Weights of a small image classifier: 97085 training examples.
Rows from block 6 of a small image classifier, named by matrix and row number. Rows with one number belong to one channel. Each number is 128 + 32 x the weight over its row's rms, rounded and kept within 0 to 255. All counts start at 0. Numbers have three digits each.
After each channel's rows are labels from the 100 images, of 14976, where the channel reaches its highest value: "strongest on" is what is common among them; "peak at" is the part of the image that holds the peak. Only what is clearly more common there than usual is listed. The data: microscope photos of single blood and bone marrow cells. In brackets: how many of the 100.
# c3: 3x3 conv, stride 2 (model.blocks.6.c3.weight, 240x128x3x3, standardized in use, each kernel summed), inputs 0-63
# c1: pointwise conv, stride 2 (model.blocks.6.c1.weight, 240x128x1x1, standardized in use), inputs 0-63

c3.107:160150143146096105133084136153122125122157100149119126091155128188156176165154114139147083091157130210157143107150067110128130156081141128158210155167120065149142108154131084132057152066109104
c1.107:131150149098069155148063187125110171110189089103122077086166107158129150158136089133141089107124165167145137165158095140152158140101149138123154145148113098155172136157115057156082128099098099
strongest on: cell type: band neutrophil (54)
peak at: centre (70)

c3.233:121166137143164118190150115089193161135131148143098066118120149162113173128147068071125162150106114112128110114121154092058163096180104125139126116114097112109083117092097107099139178127177086
c1.233:112153085163146139170137129116187165144176154171127061134119151128096158138105058116110107163118159097121089093131160061080119109203102072148126090072097096088075074108129083070119173074117054
strongest on: cell type: erythroblast (41)
peak at: centre (64)

c3.49:188140099174091099138101082068066141129135077156121077132111117149090141143119140136144171084145141203176168064205093113117176140112162128153197116122134107115090098104080129104105136063126076
c1.49:161115123158090152147108120046050147151152056161130072148123117136078133109116130156123154078118185161149182097200100120117166157095192158155139131158148116127136105125056108094119116031099106
strongest on: cell type: promyelocyte (54)
peak at: centre (38)

c3.181:108152102100144074154114107083134137097133125112136092111160175087134145137111082159120129198093133121155144138176209124132154152192143135099115092106046107126117128145137128113146109114114052
c1.181:107124106072151103157079104096145144107143108095135056099164165096115142154074116161076089186052143123151125160165211112141145124173138129098134104099086132147100107159145089102128122115114070
strongest on: smear: peripheral blood (89); cell type: myeloblast (77)
peak at: centre (95)

c3.172:150154211139145132099131126255096157146182175131132135110107149043054129100089084129146145098129082141122127108112204099100106150143068113112125116151119128097114108155096135141103118127126135
c1.172:179143187155139104085123115209110139100162173127159129110131178070091163137068115156151140109138093152148143100123180094124094163138076088139128093129134085102125107193106142136103108045106114
strongest on: cell type: eosinophil (87); smear: peripheral blood (65)
peak at: centre (71)

c3.218:090140139107075117092120142091133102080140112091113112168176152124100172134181044042100202127105106142110116127116147102114095126124111116100137154134153094133154196145157131126115148138143121
c1.218:109137141103117094113122102121104109084062125073117166186192156144139172172192064074126206131114073131122102103125127126134110145112111123089131141117133102131138168167160177129128110123129096
strongest on: cell type: lymphocyte (92); smear: peripheral blood (35)
peak at: centre (79)

c3.217:135180117107146111101139134145147170116127124149067079086177192154111173149146110166199131123134089128095154124123142125083164079144126119110108147099075166111092101129126150113147107136108121
c1.217:106163137070140124113141144147147144122043108116139079088159173129089212153122115166199107132119082133123171129140144152123156128168099147130144158085106165121097110145137164136146128094091148
strongest on: cell type: plasma cell (34)
peak at: centre (72)

c3.151:120164182062160123120150130189164177148162146076132133094098179108083132112100159108105101084087109130126128123102171119122110151150120121133139173173130129153113146176101117116104078126117116
c1.151:149158176097172123112138117154183175118187137090140134105080186092079155121097151127097108077106122114136149117118172128137134159163111108109111153157134118158112153180117115111108095125124106
strongest on: cell type: eosinophil (55); smear: peripheral blood (53)
peak at: centre (66)

c3.219:115147078098127122178137111138157116117109119105142129122137131161147196155142074092150119145086090080196075104181170063052138137172085068122129132109126110138051094121180078104112173118124068
c1.219:117149113123149131200135117144163091133045156094140129128129102165132173152135051079147089143089089093177053112167162076074139132180065070135141113141145137128059071100150084124104170118112067
strongest on: cell type: erythroblast (76)
peak at: centre (91)

c3.210:093110158112137105142136087129171132081147109127113083094152143134094160147215058071104189146092159112144107108083146133104084125143097117109122164112145114118130163130127084111118153128126118
c1.210:085156145116154102111159130150166142110151137137105086118176142133086156143193049046099174112090145140098115075078130131158123116142109133082103137101153138141144147144147098135123159147112066
strongest on: cell type: plasma cell (36)
peak at: centre (58)

c3.159:146140126111139147113162153164186144147127135111148105096149134101095164103097167162153095194182133092128143128055127167123196157125135155138077109093108155127082103066096138147158044163129174
c1.159:151142142133148154149170156168169121176109151138122113112127137078119123083092174151158070168152114090123140141065134175121200133137148173123065116107110197115084096075098149141160079150135191
strongest on: cell type: segmented neutrophil (92); smear: peripheral blood (80)
peak at: centre (87)

c3.180:073115090065070112101084135145088121087117105091198150147151126134132188139145142115124120189121130110129074116099065151137060160137080123116102103110132117080140074130123087094077096108102134
c1.180:107135087126054131129092159136122151072154107162163148123173159119120174144101125156131073209119176123165088137138111134141066137167114129102121095091100091087143088130142112078074120068091088
strongest on: smear: peripheral blood (79); cell type: basophil (64)
peak at: centre (100)

c3.126:143171126101087146110084187115093127163106117105135130138085085148121164124103108137084094117156087139084121149109100121160107135090113156119140123136192097089187132142130087122102101115139169
c1.126:126148130104113175151107193117133166169136106104156096094106090114060149096101146113062064140100123168125125153129097159171133164123115176152179160136149130131153150135122063139096120117094206
strongest on: cell type: lymphocyte (72); smear: peripheral blood (42)
peak at: centre (71)

c3.44:147136114190112138088133123125105105125127148128142108148114133111076142127055179169128151073132117145144164090166128114097147134125154087132148084135139145128100077125061182151135118128142165
c1.44:142107134177112138123161118117112105147135159131149110147121129113067170089055155144102149076111130163162179103176123143129127161130149097163163121170151151147111115130032151170136121149163159
strongest on: cell type: promyelocyte (50); cell type: eosinophil (25)
peak at: middle right (32); centre (32)

c3.54:141109129165119148093107155091191117133127167121126105176124103100098163103125108078114105131099113148092130110104180112134093143119106119123119150165186135165128138103197121150136158126155166
c1.54:155108140200058147101090152084191133127174163153161096149128110086060154126096127095092080186094167133107119127126160102104111156173133085119090135156190130152124140098172106151109179125124161
strongest on: cell type: lymphocyte (66)
peak at: centre (96)

c3.12:122146135137123087118155104140071136136123154137158152115125122218134193173123196178140104049120095179160175105161105125094170140100194106148160100071120137116097088132115174119103098069071145
c1.12:114161113127101125103130150117077152125160141150123133131136158227136170146155133147125111053134110192146160118166125109114147133105199113104175100114115112148148109167151102121088080035061126
strongest on: cell type: promyelocyte (42)
peak at: centre (36); bottom centre (30)

c3.124:145166129124100179122136137105132124134129120099167111119098080077084241074137104108082149116144156133166190122131134185157168204104176172157142134143168127159132154131146139160130114121119143
c1.124:146178138124115154140114143126119090129109114098145060136122097075032230081147096105095174121137108137145168105132136169124139189104166162148109116153162134161174162138129116157158113140126133
strongest on: cell type: segmented neutrophil (61); smear: peripheral blood (50); cell type: band neutrophil (28)
peak at: centre (82)

c3.28:110144138129092108128117138150118128163079147094143154144095072195160126161118172137126101077081092217164166113164090122173118141099152134125238120101121089119117155138125073105092125088099139
c1.28:124143141118089064149120128159117131133050160104132165154075108183149152158151149130124109104094079164172176121173126130148144153106158144143229123098121096152121137137149070140099116020129128
strongest on: cell type: band neutrophil (52)
peak at: centre (75)

c3.170:123126165117091146097100154231117128131143153138090153113173091129138150147142120192203066094115120149081122121103090100111115092076108098137113131135154095132117130153147111120053100162073120
c1.170:095130133104087153086101171206097115105161162146116154135206111158142169167154125179168063090125143147086129113101070106087112117112104111118126114133132121104110137147145104121079114141067080
strongest on: cell type: erythroblast (81)
peak at: centre (94)

c3.194:103138176084112170087148162155167140111151111127147149106167149060062181122125159192163091165117127157126141124103111133120096129118086116139120133051060147099125143137107174097129092130087160
c1.194:094117166101089183086145164151164135119156126128151133096151146058081174124103175205176059172136142155122122086074097130112121139125100095152134137051070164097099152139107180111127101100107177
strongest on: cell type: eosinophil (100); smear: peripheral blood (89)
peak at: centre (91)

c3.4:130134141124120145145167109134137122158108152132178147122082095166118207138082181168164079073096102187160171106147089143135137180091169121169160118109121124126118126159121174109080101097069138
c1.4:120140139105149154145167131127148130164091151120138124139069104148110190124081170161158064066104091190143189094145096181150154177090190121156149109137134150134153148175122152149095083101110139
strongest on: cell type: band neutrophil (51)
peak at: centre (73)

c3.125:109132057125145133147116111139103092132079139122176098106138177156130163161126098131092113116116118095192121098186168059049121161187119074118128111113139134132036064114164103116138131103129101
c1.125:123128128091127140162131093131118059150027143094154124098119150150093142152125113123057103115113123116211110087205170061114125138169143098151180129118158122146064082119150113145123128089150133
strongest on: smear: peripheral blood (70); cell type: myeloblast (49)
peak at: centre (93)

c3.94:098118069137105073118120084046074139121116102104127099192209184083104132127095137140098151139103137106127133122180155119120141117153156122101118066105101127159123110117109172135135125149153093
c1.94:123119069120070112116087116036100177108157069104119110183199130111128127124119118147095154132112161115120128121160128116098155113122161104143139078114095144175153126116118149165159135131170073
strongest on: cell type: promyelocyte (28)
peak at: centre (46)

c3.131:140136124125148125091126135139098157147121124158130131102149188136113181122116154194127078143119094125091161138111129130121104132132168114124096158066064146147125129150150173118154050113112157
c1.131:149110133119161115096132127132100144167103131138144134127160172108117203126090157172093096139128068131084181180104138120133122134126129114134122153063093151170158124165167176150145068085123145
strongest on: cell type: artefact (55)
peak at: centre (62)

c3.68:107108158069135130138145146174185136137126114067129158151142048137158186139146165101162076120111140121130152155116037174133158139106133152165119130127141115100116123119158125078082118136092127
c1.68:085087097096127079143142129136193151097163101069134166195137057156157172169147165059168088128128171125129130156113071142125132139124148133161129151147177084118130132126176128086084156109090095
strongest on: cell type: erythroblast (99)
peak at: centre (97)

c3.161:105125219091127146100133164255128170154181166123125173116096111068094139097109131182153091097081105129109117107087170089099104132127079117120122101115120106124090110123128108112105085134107142
c1.161:112134192119104140090135161221133169120180150140153158125087105078092169121057147182128066106094121146137140091117151101103114156121127104130140113126129046126077115127125140134081090078088122
strongest on: cell type: eosinophil (74)
peak at: centre (37)

c3.39:095156181091109172124124148127107124121119142108178145144074119058065169118122121150132141114126132174149142079129110139129055171128147114167158139138128093105157151146088153099081114106116105
c1.39:130168142110144210120096149121118152117142138122147129110070128104113143149103126157132109112151164162133135088126107128133067145124167099143112099122121113091124139153106113104124098140112113
strongest on: cell type: eosinophil (65); smear: peripheral blood (36)
peak at: centre (69)

c3.211:090104137114131096179164083117144120138111175073121146136157134170148193165166126053164124136087099117178110102160128082082131118143093095100156133130105100152117090116146118106100183105136061
c1.211:122141119120138126175161113143150111144068186067123122137146126152098186161139107082153086137087057125130098095147130106092144120162066086103141128149140118152125089108147130141087190084096088
strongest on: cell type: erythroblast (95)
peak at: centre (93)

c3.80:124109179133086125152099089128122100115103128133102095142127111129140121132111075103170149131160065118055103128104097069111147099125100109126099115125192189143197157114120134144093103200146127
c1.80:121137108138102139121071111120111086104098108101140104151090084139164121125100108079131130106182067112084096097095112056080168127119091113121093108132196195146185136115101126183131096188151156
strongest on: smear: peripheral blood (58); cell type: lymphocyte (47)
peak at: centre (56)

c3.215:102156126080167134168145109161176135137124147080120120114165154165140179139168109089140126124098097103156075087150165056031134110161109071100129138113114127151092095130153071124118135126130111
c1.215:118154148082161137157156098177192107152094149061115142116138147149151170131153104082128135123091079112136069060151168053092122100183078085080148133117124134165136111112163081146119134127128125
strongest on: cell type: plasma cell (53)
peak at: centre (66)

c3.20:128198073128118093133150146086039141081149108133104154121153123153167170142149110100121160110198120158150129091141085140108162131096147132123137121092126110145125096154139167150179103074161128
c1.20:131175069143148124111149153094084125058152072141104168135134140135179155122156113095140161104196111178122148108121122144117155141086138134127140098121116076145129075150139154143165084076151127
strongest on: cell type: promyelocyte (42)
peak at: bottom centre (39)

c3.62:117104136125115077130122087131155084131114128117108130148132162114163159123122068038203126151151066078104092130117152104093147102154096109116094108132124112147136126135120094125081132164103063
c1.62:110120107120105071126105068111139080114122120111140116182099143111140145123109086037154138133161089081135080111131168101055171125152105087118100117144129124141145099131126107152096155196109081
strongest on: cell type: erythroblast (73)
peak at: centre (96)

c3.104:057213071121077139167107183091106134117099079104172111170152164177168192096122106118111132139088124151132100095146113094136118140154132100104142128122121061198171125204196120143097131089109079
c1.104:103214086108130191144072222094133218090154064114128077142169124134129166111108077131138122130133151149128114140127107121145165108126138126116137081136098068140156094177164112150099127115129091
strongest on: cell type: band neutrophil (40)
peak at: centre (51)

c3.224:130105152145128140104138086156128150136123154123110163158146113096153218138146099088239150130123093105131129132140145074100100100120108097146116091132154116097075125094091135065081191132102077
c1.224:123128179102145098118160047140135105129051169070114186192128101140184140147183140103175213089135021112117121101124141113104154123097095111119122116139166137118149115134117168147136141163142128
strongest on: cell type: erythroblast (70); smear: peripheral blood (62)
peak at: centre (77)

c3.99:103181129136044106187109131133116148156104155133165113134154144171175188136114103166142129172054105151128119098140151084162115172175120130132136132078086092160159144185185073154085108128093103
c1.99:099164133111098175163111182110169205135197106121117108141154086119163133128119091168151165132132152155118120140119119137167145115117140133140140116090070114153176141168148108160115088118130109
strongest on: cell type: blast (27)
peak at: centre (85)

c3.156:127158174123149129088147143205105147150146147097134144126089093114102146085129153147157176047114084144104175117124135111097155137125137137108122107115080183134137137146112162142160048168151179
c1.156:109141161122137154094144169185102148149142148091144132140093106098113154072074140159150149078124129091079151115083132118081149141126137156131059109131041174137156111140111169130166078155178173
strongest on: cell type: eosinophil (65); smear: peripheral blood (55)
peak at: centre (52)

c3.204:148124108127102199097076148080126123135108138096148123130102085164128179154078138121107072092159107144080119116122082128139108128119122105117137088150233111072136117124119125095087140137126165
c1.204:108140098115094211089080179081114164113160122118130130151124084171140155151088144118078070117151165141088111107116099143142113127133175100142122122117200096075126094109117107120052097099098169
strongest on: cell type: lymphocyte (48); smear: peripheral blood (44)
peak at: centre (47); middle right (42)

c3.96:073158084079146106158136141146089141126136085110196105101132207170098154140092143160100116152103156074178130120160158137114129163169154142126084112134085141154068080147159128115142093145113124
c1.96:090193097084129141149091167139143221094175056116168098123110179151097159150092137143114119121121167094159104130144149110105141137148141102149098104127084111143072111162158096143139086110117113
strongest on: cell type: blast (29)
peak at: centre (86)

c3.127:099152115112089064186130129097087118101097101121166128150125117104124151110116110120123141140084147149175136130220120150168126155143140149096187107107099063102140131145120137102108179001094064
c1.127:102155143087140104191103130099096127151066112092143083119117123100077142104074084122059123130039128147171159145202135161181116151133143158122201131135103089133153170151101115142113155080131099
strongest on: cell type: band neutrophil (41); cell type: monocyte (35)
peak at: centre (83)

c3.112:187142140131106092114104089126109156127137137144134106123139135101130160099148049079209134118159124171119157078136140086120128132129117090196154113112074064088128156078101098115079129084069051
c1.112:159150145144083181100125152119128236156225102150124077131107145088128129098125052122168141111139181129114138126143135119117142099136160109177120125069092128105139175102095118125086127109104073
strongest on: cell type: band neutrophil (28)
peak at: centre (80)

c3.120:110123143135127109178113087103116120129124115146143123077134152089142133118123135176119100182054142151153144148163172148152125137152160151089145131100072102136159156164154146110145122084102135
c1.120:117103148128114141178116099097155130162137109130135112067122123075129114093110153177083107157055141118133126164143161129141134115135141146098114155111081141141178147169134126139165123113138156
strongest on: cell type: artefact (28); cell type: monocyte (26)
peak at: centre (65)

c3.178:060105171078061139079163130206142104144135173081157189184140092111099152111092183170148132078074044112100112095133141094074106122113078098107106098077107131132139089159150144134083108131116149
c1.178:074081159083085141057192136165141087117142170108158173164141113119117162117113163182175127094110090126122163081130123116071105135099110086116112084068089128149129075162154166129090086063108134
strongest on: cell type: eosinophil (99); smear: peripheral blood (84)
peak at: centre (77)

c3.149:079147116099078082162106120125089125135099092121214141159148137137144176142113156114144107141129165158155126122180124132167086166143138128150166102121103070072125134139112091080058152029085099
c1.149:085153143094122050178095119112078113147070073126180087138130155137119164138090129131111076137133174137193151116193165117151130143150147132157165097152084063076127153149077099115098152039098099
strongest on: smear: peripheral blood (89); cell type: basophil (33); cell type: metamyelocyte (28)
peak at: centre (98)

c3.230:121141171121061117118140121160180114153092143118192201160087080156176178143115194113142014148123113164162125118152101138159087150110109106141165150128170105086114136132118142128074179038086170
c1.230:110131179134082067120171056138169098135067146123175195178089096153164183161162172099133087150130087139145139127128102160156105155100096122122145178143166094091132159138138156119067178015062165
strongest on: cell type: eosinophil (89); smear: peripheral blood (67)
peak at: centre (83)

c3.160:078108113132160057142120080092098156125088089115178150106093106144143172122130145065093080105128170111182171151109096151152134187119163162151140168167130136126132119098095137124121141133086124
c1.160:108137136129155069159131089099119139110068109140176116104105166108086176086144132093116095156101143071182169151137129151123140176157109153144096185120092122133094117093128101080125146161101126
strongest on: cell type: segmented neutrophil (63)
peak at: centre (94)