Weights of a small image classifier.
Model: arch repvgg, norm groupnorm, widths [80, 128, 240].
Training: adamw at rate 0.0027, batches of 128.
Data: trained on microscope photos of single blood and bone marrow cells, 97085 training examples, 26.4 epochs.
Rows from block 4 of a small image classifier, named by matrix and row number. Rows with one number belong to one channel. Each number is 128 + 24 x the weight over its row's rms, rounded and kept within 0 to 255. All counts start at 0. Numbers have three digits each. After the name is the row's rms in percent of the matrix's.
After each channel's rows are labels from the 100 images, of 14976, where the channel reaches its highest value: "top examples" is what is common among them; "colour at peak" is the nearest of a few named colours to the mean colour under the peak. Only what is clearly more common there than usual is listed. The data: microscope photos of single blood and bone marrow cells. In brackets: how many of the 100, against the usual share in percent.
# c3: 3x3 conv (model.blocks.4.c3.weight, 128x128x3x3, standardized in use, each kernel summed), inputs 0-127
# c1: pointwise conv (model.blocks.4.c1.weight, 128x128x1x1, standardized in use), inputs 0-127

c3.51 110:092122115089122089130115098137130114180085214083111178087097147169154124123116130132142111135077165137164126127093097125126104143113136142117149146082120147102130111111134122118098107118100147202132123138138110158103109131132120125166140113130119114132177117110151106111117104121159090141130153133127146151136128137152113144139130124122134142142107121192139135144116091153151111116128
c1.51 104:099108104088144110148148104122111153130114119079088117089127141133117116069120140114137082129060136117146099146119129142126116123150155138127162117099126154113137126158137139131119129093074143139133124164150114187096080135155139148161150134121136135147129182130139098127137126136128141159154166158129144169142135151141131117123118134152125153141109109139085154109121060103146083129172
top examples: smear: peripheral blood (51 vs 16.2)
colour at peak: pink (47 vs 22.8)

c3.105 111:112122197149086134113116126094137148117112130131144140164138071140142127132115110154128133136106140156157134158167120131133144124124158159123160139084134126143139129164145150118099108126110102101135145140120165135146128150135074112140139133118109112147096112147173149107101087150061137148138135130106141150116100152124161113104088141112141122141116097085136146123166073123143175071093
c1.105 101:125118191140093117128138100095152148106134106142127144156118049135137117138117146167145122122139140155144142134133110157137146118107148142149151154095137140134121133164144167104115082101121118108124137143081156140135133125129087105148136128137123105141120130149164163092127090132078109143138148121113146163131092154136143100089117141099134145147107109051139156116161083102088138095106
top examples: cell type: segmented neutrophil (50 vs 20)
colour at peak: purple (51 vs 20.1)

c3.69 100:145134119179128121164137155133168132128146128177158114172152121119118135167146138114121126135132112074101106108095161099090094110115111074144096119133146114155123104097176169123081123133166089125184147119122172114138140143110120157133145131160149138173119110129114135124149097140131136129136096130139110076088094080102152102101115129136144118136158125097126112125158128107112154132133
c1.69 094:136145146176115144142153157141169167128160139181156137163158131155160139186128160173163125154136131122107124118105131131098143096105151094112114112097111134133085109125161187091083092086128089144162167101104175109136142130085110123147118123144135124164121130152140174125136107136118121118158133118118161154130122128120176124105136123132121150103135123108110135111137111093116123113151
top examples: cell type: erythroblast (53 vs 14.3)
colour at peak: purple (47 vs 20.1)

c3.97 102:120098101119125118116110132090122119138100123124160095128158120092100127125094157120102052150128112123159147118167147130138133113164134132133132148120122152128110125113154138129124155048135115145155097124105143150153118157155085153128144152157169164168151176150160151139146141184111189146131114147136123116093123119134135123134125126159142092133125105151119120099105075087132113121149
c1.97 098:128104117064159172155120134122108133151126133083145109097146116096114144119110148120117100169113109124139132112110092135138139151080118148142153154040131157134162141148152117160118072128116154129101127126121139171124120144147120131121096143135179101168155166142142099144143138160105113101166159080154185125119122103144120147139105114125140130153150116096128133120123133158139124142116
top examples: cell type: segmented neutrophil (53 vs 20); cell type: artefact (27 vs 9.8)
colour at peak: purple (43 vs 20.1)

c3.90 114:157113125123147156115118142145109124113141147115125154162157140148143167173142123163144134190169134138115130126118096115124085155073095097174128110101147157146117151123144135124137085121081137097113170085163114139080169118127111119094095134129136072108137073129113111125176150136138104114138123100128140118116112099147130150109139088109094133126137151095109156126156156137147113133122
c1.90 101:154122110148119139099128128152148137093153128136123174154142133144150141173116155211162116167153142111097148127121124141117120093115125079145109100117121157136082117134165166114135110085106102110116160083126142107115161117094120119129078143154152105144140095132136144150153135129131133130139132124102178145158137125143155149121148072125073143083109137117110155098135118094133119120149
top examples: cell type: erythroblast (64 vs 14.3)
colour at peak: purple (59 vs 20.1); blue (25 vs 9.8)

c3.117 114:114160105081140136117106160118137111170101178098137167099129156156138119109140115126126123116068150130148109110079093139142112148112121151112145175102121125096120099098128105120081114116113149181130138146122100158125100137142116133154144135097137102118161107065108073128098092127127096121130168117118130132143147152153108143145123135099140156150096120162142120144113086151152094120104
c1.117 101:110114096074154114108106128114113114131092131082102137106120129117110106094133120092114102107090110127159127131109111126162084148130089149146169184119160135130162146121125099138113131148145189151125118165128090175120100145157122143144182140116127129100143116094118068110111095132129119137106135129120096122120125121170092159149096160122142134191094140141122130138134116147144101123105
top examples: smear: peripheral blood (78 vs 16.2); cell type: myeloblast (25 vs 1.9)
colour at peak: pink (60 vs 22.8)

c3.87 120:071104168160124085127100119142136174145125134109130160141104099133127136155111117132137120135100152141153154141143139076142097121139129142126181155134130115158115134124138137111109143093122096130149121144107162143139114146157113165157139133133122149154147103144175127123154126156130145143094098139102133125113087122151160118086105135154133108142090115126117061113135038123136186110131
c1.87 100:104118159141110060117085126169140147151097139110137172106060130160150147186120139153155136149090147139139158112149136041124118131107116125105136162106094130118137137112154117104130108102119112147126115122134154156130084132142147152141117123162134138163166106145144122123153114157158102102093122133134148108157117099135140139116124117147119115137112142129127066117118081137135166125126
top examples: cell type: segmented neutrophil (72 vs 20)
colour at peak: purple (72 vs 20.1)

c3.109 108:072083125098098084131088118129127109136102155110140128123101093116095113110114124105109127114098124140160132122136197062124099154159076112144141149123151114158126135109162114131104138105160120159157112119092160141148134121132151138151141095146117189165114113112160116136130114166133158189135126165120127103150133113142126142136134149160158110148135156120142115146129106140082126128107
c1.109 104:093110165094144130123136136133117138119135155135123119121135117162142156133126142139156138149117095171148162145140113118147139134079125123096136139081133138098130139137092139109153055088103138157117125116063157131097123133115146130145117104132100136137075134157173128107103128127129043088175131088124154164156125108132148140133144152098148133140122145089112103152119116139080121130122
top examples: smear: peripheral blood (49 vs 16.2); cell type: eosinophil (25 vs 4.2)
colour at peak: purple (49 vs 20.1)

c3.56 091:098096110119091132117104137140170138142134144099189142148110123130138147119122142114092133169113131112132071125127127071101123123099112119111140113111165150157132149116204125167113114127126148091136081145107150103113164128154132151152139113145154119178112091152134122146163118188131111154148143124116150115111130108139127181162113143142171122155141107088167131142149116130117141115128
c1.56 092:135135153163103120120128114131159156118131140148144166167125127160165147164147152166157173151145145112110126103103136119099143065120139078107117113090119125141047118133146145108081094084124099124147139094103139092130168105103139114132116110130128113153125113137128164138148115117120120132149142138096177162166153156138155132131139128126129153103113131121138113092142152065104129115136
top examples: cell type: erythroblast (32 vs 14.3)
colour at peak: blue (31 vs 9.8); black (29 vs 1.4)

c3.45 096:123119118151123120115114133103168153115119120155162148148139148145132127148148119112122134148138130116162125091126155079093084114132100064152133161119148136158087115104129102108100154119149108122157135146115149146175124163164132149132184148140131120137144083130124111088140109127119124145113070163118077103085146125166115112123075155175151127164119144096150143155125128124103156148109
c1.45 099:170109173134172187153162137070100177160155132141110066104151148104108147108119115116130128163121152150119142131144088153137144146085139147133148128099115145133163128163118119156151106128101144107089121139133133140119132141101113103126072135114135122123117139143130091076127148115096086119155155080177143116102109116132133128113107118148129139118137100079098153134113112130144137132126
top examples: cell type: segmented neutrophil (56 vs 20); smear: peripheral blood (52 vs 16.2); cell type: band neutrophil (26 vs 5.6)
colour at peak: purple (69 vs 20.1)

c3.73 101:161158169184132134122143154157137157095162099188155146157156165171156147160160140161188142153173130160128130129143124107126160135122132120120142081102119100091107089088088119092124097077072101126133126119120139109108123129109110145102122130131115114130116113181138180149143138144144131119130095135145121148108101114130139129125119122113115117114120128099125115119105125104113104103118
c1.73 109:142128155138116145082083143130140145115148103147140131132134137140111133125145124130139119137137139162150117140134133089135122157130087134145158123096146100108146110066100075095108112114115130148147123180133113150126076149145123162120149164086089116117123108147128132141127119154136131125101063160151051107075107111137094134131059135120153121157128134121142142139126104139143136117080
top examples: cell type: erythroblast (33 vs 14.3)
colour at peak: blue (32 vs 9.8)

c3.33 100:145135135165140104108123117133149149078117114175140127156142136146132117149156105131166129134130125143148177137129179133117142083159129116098145108110127123081040106077128151088121137072112076158170138128132152119149135147120140132143153133135158136156135116142120150140140098125126153118106085150092100129135139135096125108126150165143121158138088126123126088115115122072128131124158
c1.33 107:128144160142152150145129149126068144141119133134141116112095140161152141127147117090129149129119120146138151151152087137143161145065164146117139126093123115102129136101126121131140065146118129099103150097147149142133143137096104075061110105154135118129113118126132132090109119146107081096140098056124103130092081115104115123111134105114144133130125144077139112171122133158141152158119
top examples: cell type: band neutrophil (34 vs 5.6)
colour at peak: purple (71 vs 20.1)

c3.47 091:181157152189111165067111128125160157078133101173139130148129149138134139151150113174152142176170118127127136105143153122109164092139112120135107101120113136120102108101127103117153132076131063140156112161131136138136127142130125131124137139110148119148123105155114154165140142157129147115102124160127094121113132166126134112133129148136091121111128105094099137099125132069098157096149
c1.47 103:107119145080126149105113131069128130169128118080122145096093130136112134104125125080093104137110149160144130127157119137152133164065137189174143125118141139147169124137134095142142091069149144126126120153118125149142116130114109120130137126118131136097133133132143078099117153165111089139125124112155087124070115127156094131145102135128151097130144129073147154146139116122101120121082
top examples: cell type: erythroblast (68 vs 14.3)
colour at peak: black (37 vs 1.4); blue (32 vs 9.8)

c3.63 110:071112071069119124131115123137087112117136093050098118092128135099112127088106140128122118125076125125153100141117123118115087142139125145129153162082165144112147140163141154128114109116124179129095128154130137133140113138151119142157145125127100135130096150141152106135133138172168136169165140139115146148140119118150144133168113147157146107151126144130136142139161096157167098086114
c1.63 102:069096079050122112121096095136096121119111096048107134097124131127133131109129139135132108140113109154167127128137129132136098128109128141122168165066167151133137148148138144133115089102134161114084128148119136133138108136142133129152149125130113135138101157138163123122128131156145126154155132121133146159131131109152131158168094161143141092149122156110134137141164083143151103083096
top examples: smear: peripheral blood (44 vs 16.2); cell type: eosinophil (42 vs 4.2)
colour at peak: purple (45 vs 20.1)

c3.84 115:123110090114127144121124138137112103069151066154134131133126155136133146158148106117127114140174102131100131127112111123113115124109086080174124113161154150149127136128144146141160127101138143058116150134155144124125169132115088109068137148177146127129140106154067138133172151156160123120147105108133092107081117084143127146129151130126138140132140163079126149131149155114123120143130
c1.84 101:128120102138096111126110126149120095092136124155129146142092156142150135157131090135131123138158120125081141119124132115115140099123108066164114073140134142152104118149158153138116116109141101111140128109125147085119191104066099070089106128184157146140150097167081168132180156144164141131132109125116109103107107110131140138123138114145117153110155138118121134111148145089121116132144
top examples: cell type: erythroblast (63 vs 14.3)
colour at peak: blue (39 vs 9.8)

c3.57 103:104102150115142123150143116134115141103150084142111142198180088136121136132171102070146152092111099123115128153113176128152079119134092109138144119125139124153117130152109127105126111111141125108133169125146147121124148143144136145149151144121103137098081116123120084128133130099132150164137109120127117108137115067145126119139145164136135158170115139092127078105209133102149134134135
c1.57 099:130115152137128132130158123131152147135145143146133139180172096121129136165120126133152134153131099119094129124086121167141107123095107120104134102117138139143119119162142200127138080088140113121142149090079177117111154102109127125170117135126137132140120143151123124114127139090119118145141145079116150138141083112129208110126145154121149159131107104098118070096183114102147116132152
top examples: cell type: segmented neutrophil (49 vs 20); smear: peripheral blood (41 vs 16.2)
colour at peak: purple (71 vs 20.1)

c3.31 122:133118107123115112135141119141146131132140152138160127127108119134145128158123112137135135129152123121119119113109102145102156123092101103138101152119115117132146102107167148150132082106173140107125133107100134117123171121138114141100108165156175090195156110137109162155132125150139117036136200088130177135123106091133141135113137093063132111121110116111149099136167154109117116122121
c1.31 101:140136114140122102143148126141132121127134147134155116131089108119137136146097115148136134145137098118111132115113112162109174089106105098136086108122135121132150110112154174156134086131160120116137114088099124097099196112130124127119112137133156108163135101131112188136125134135140110069129184088118188125140091116127164142116159063093144107109107105112151085125157139092120120123146
top examples: smear: peripheral blood (42 vs 16.2)
colour at peak: purple (62 vs 20.1)

c3.95 104:117136138142093184121077159147130118147147099120109128127114131138155154140112160171117122170119134153104116119138124137108160113123155124106116099138118144129092142151152162120113137142126111107135159118134180125155170133107069096148115104086099144111064109147129168095121112127067111126198124138123143145106138181131154151142104108155128128093151142125131153146151101154121117104124
c1.95 097:126126107156104165101107137134154149144151093145101121131121156116140130154102155145122093149136148131102156116144132157109167115131156132125123096127122147110065122132155159104126134103127091103131128117139181125143175121089103079155108099135147133161096131166145174135153140138119127118165146150111151155144147169126149168155116122143119102047132116137115154096137117084112114085146
top examples: smear: peripheral blood (67 vs 16.2); cell type: lymphocyte (42 vs 15.3); cell type: platelet (35 vs 1.1)
colour at peak: purple (61 vs 20.1)

c3.101 089:087112123122086139126080148136158111147127145139172115125120131119120132107120111121090138139109150106130096118141180079104115152137094129131120135116147104146156107112158106144094131139160122133151097159096160113167131136137136136158157114130124148159109094123125113136108094167112130191145139155146116066133133097113125121158088158162182092157140104095147160144156110137104162098109
c1.101 103:131111128123162127145135138124127168120148147146100107123158135134123137139122133150162131153150116168162150149139100117153137137039122133133166144073108150117118154173121129119167038103108139120106133140118120172080137131127120106142116129109134117147099144164157126105125140139130081121114127079105134147141083120129128149115144130120095125142095130051093141138130127128132109138117
top examples: cell type: segmented neutrophil (62 vs 20); smear: peripheral blood (42 vs 16.2)
colour at peak: purple (59 vs 20.1)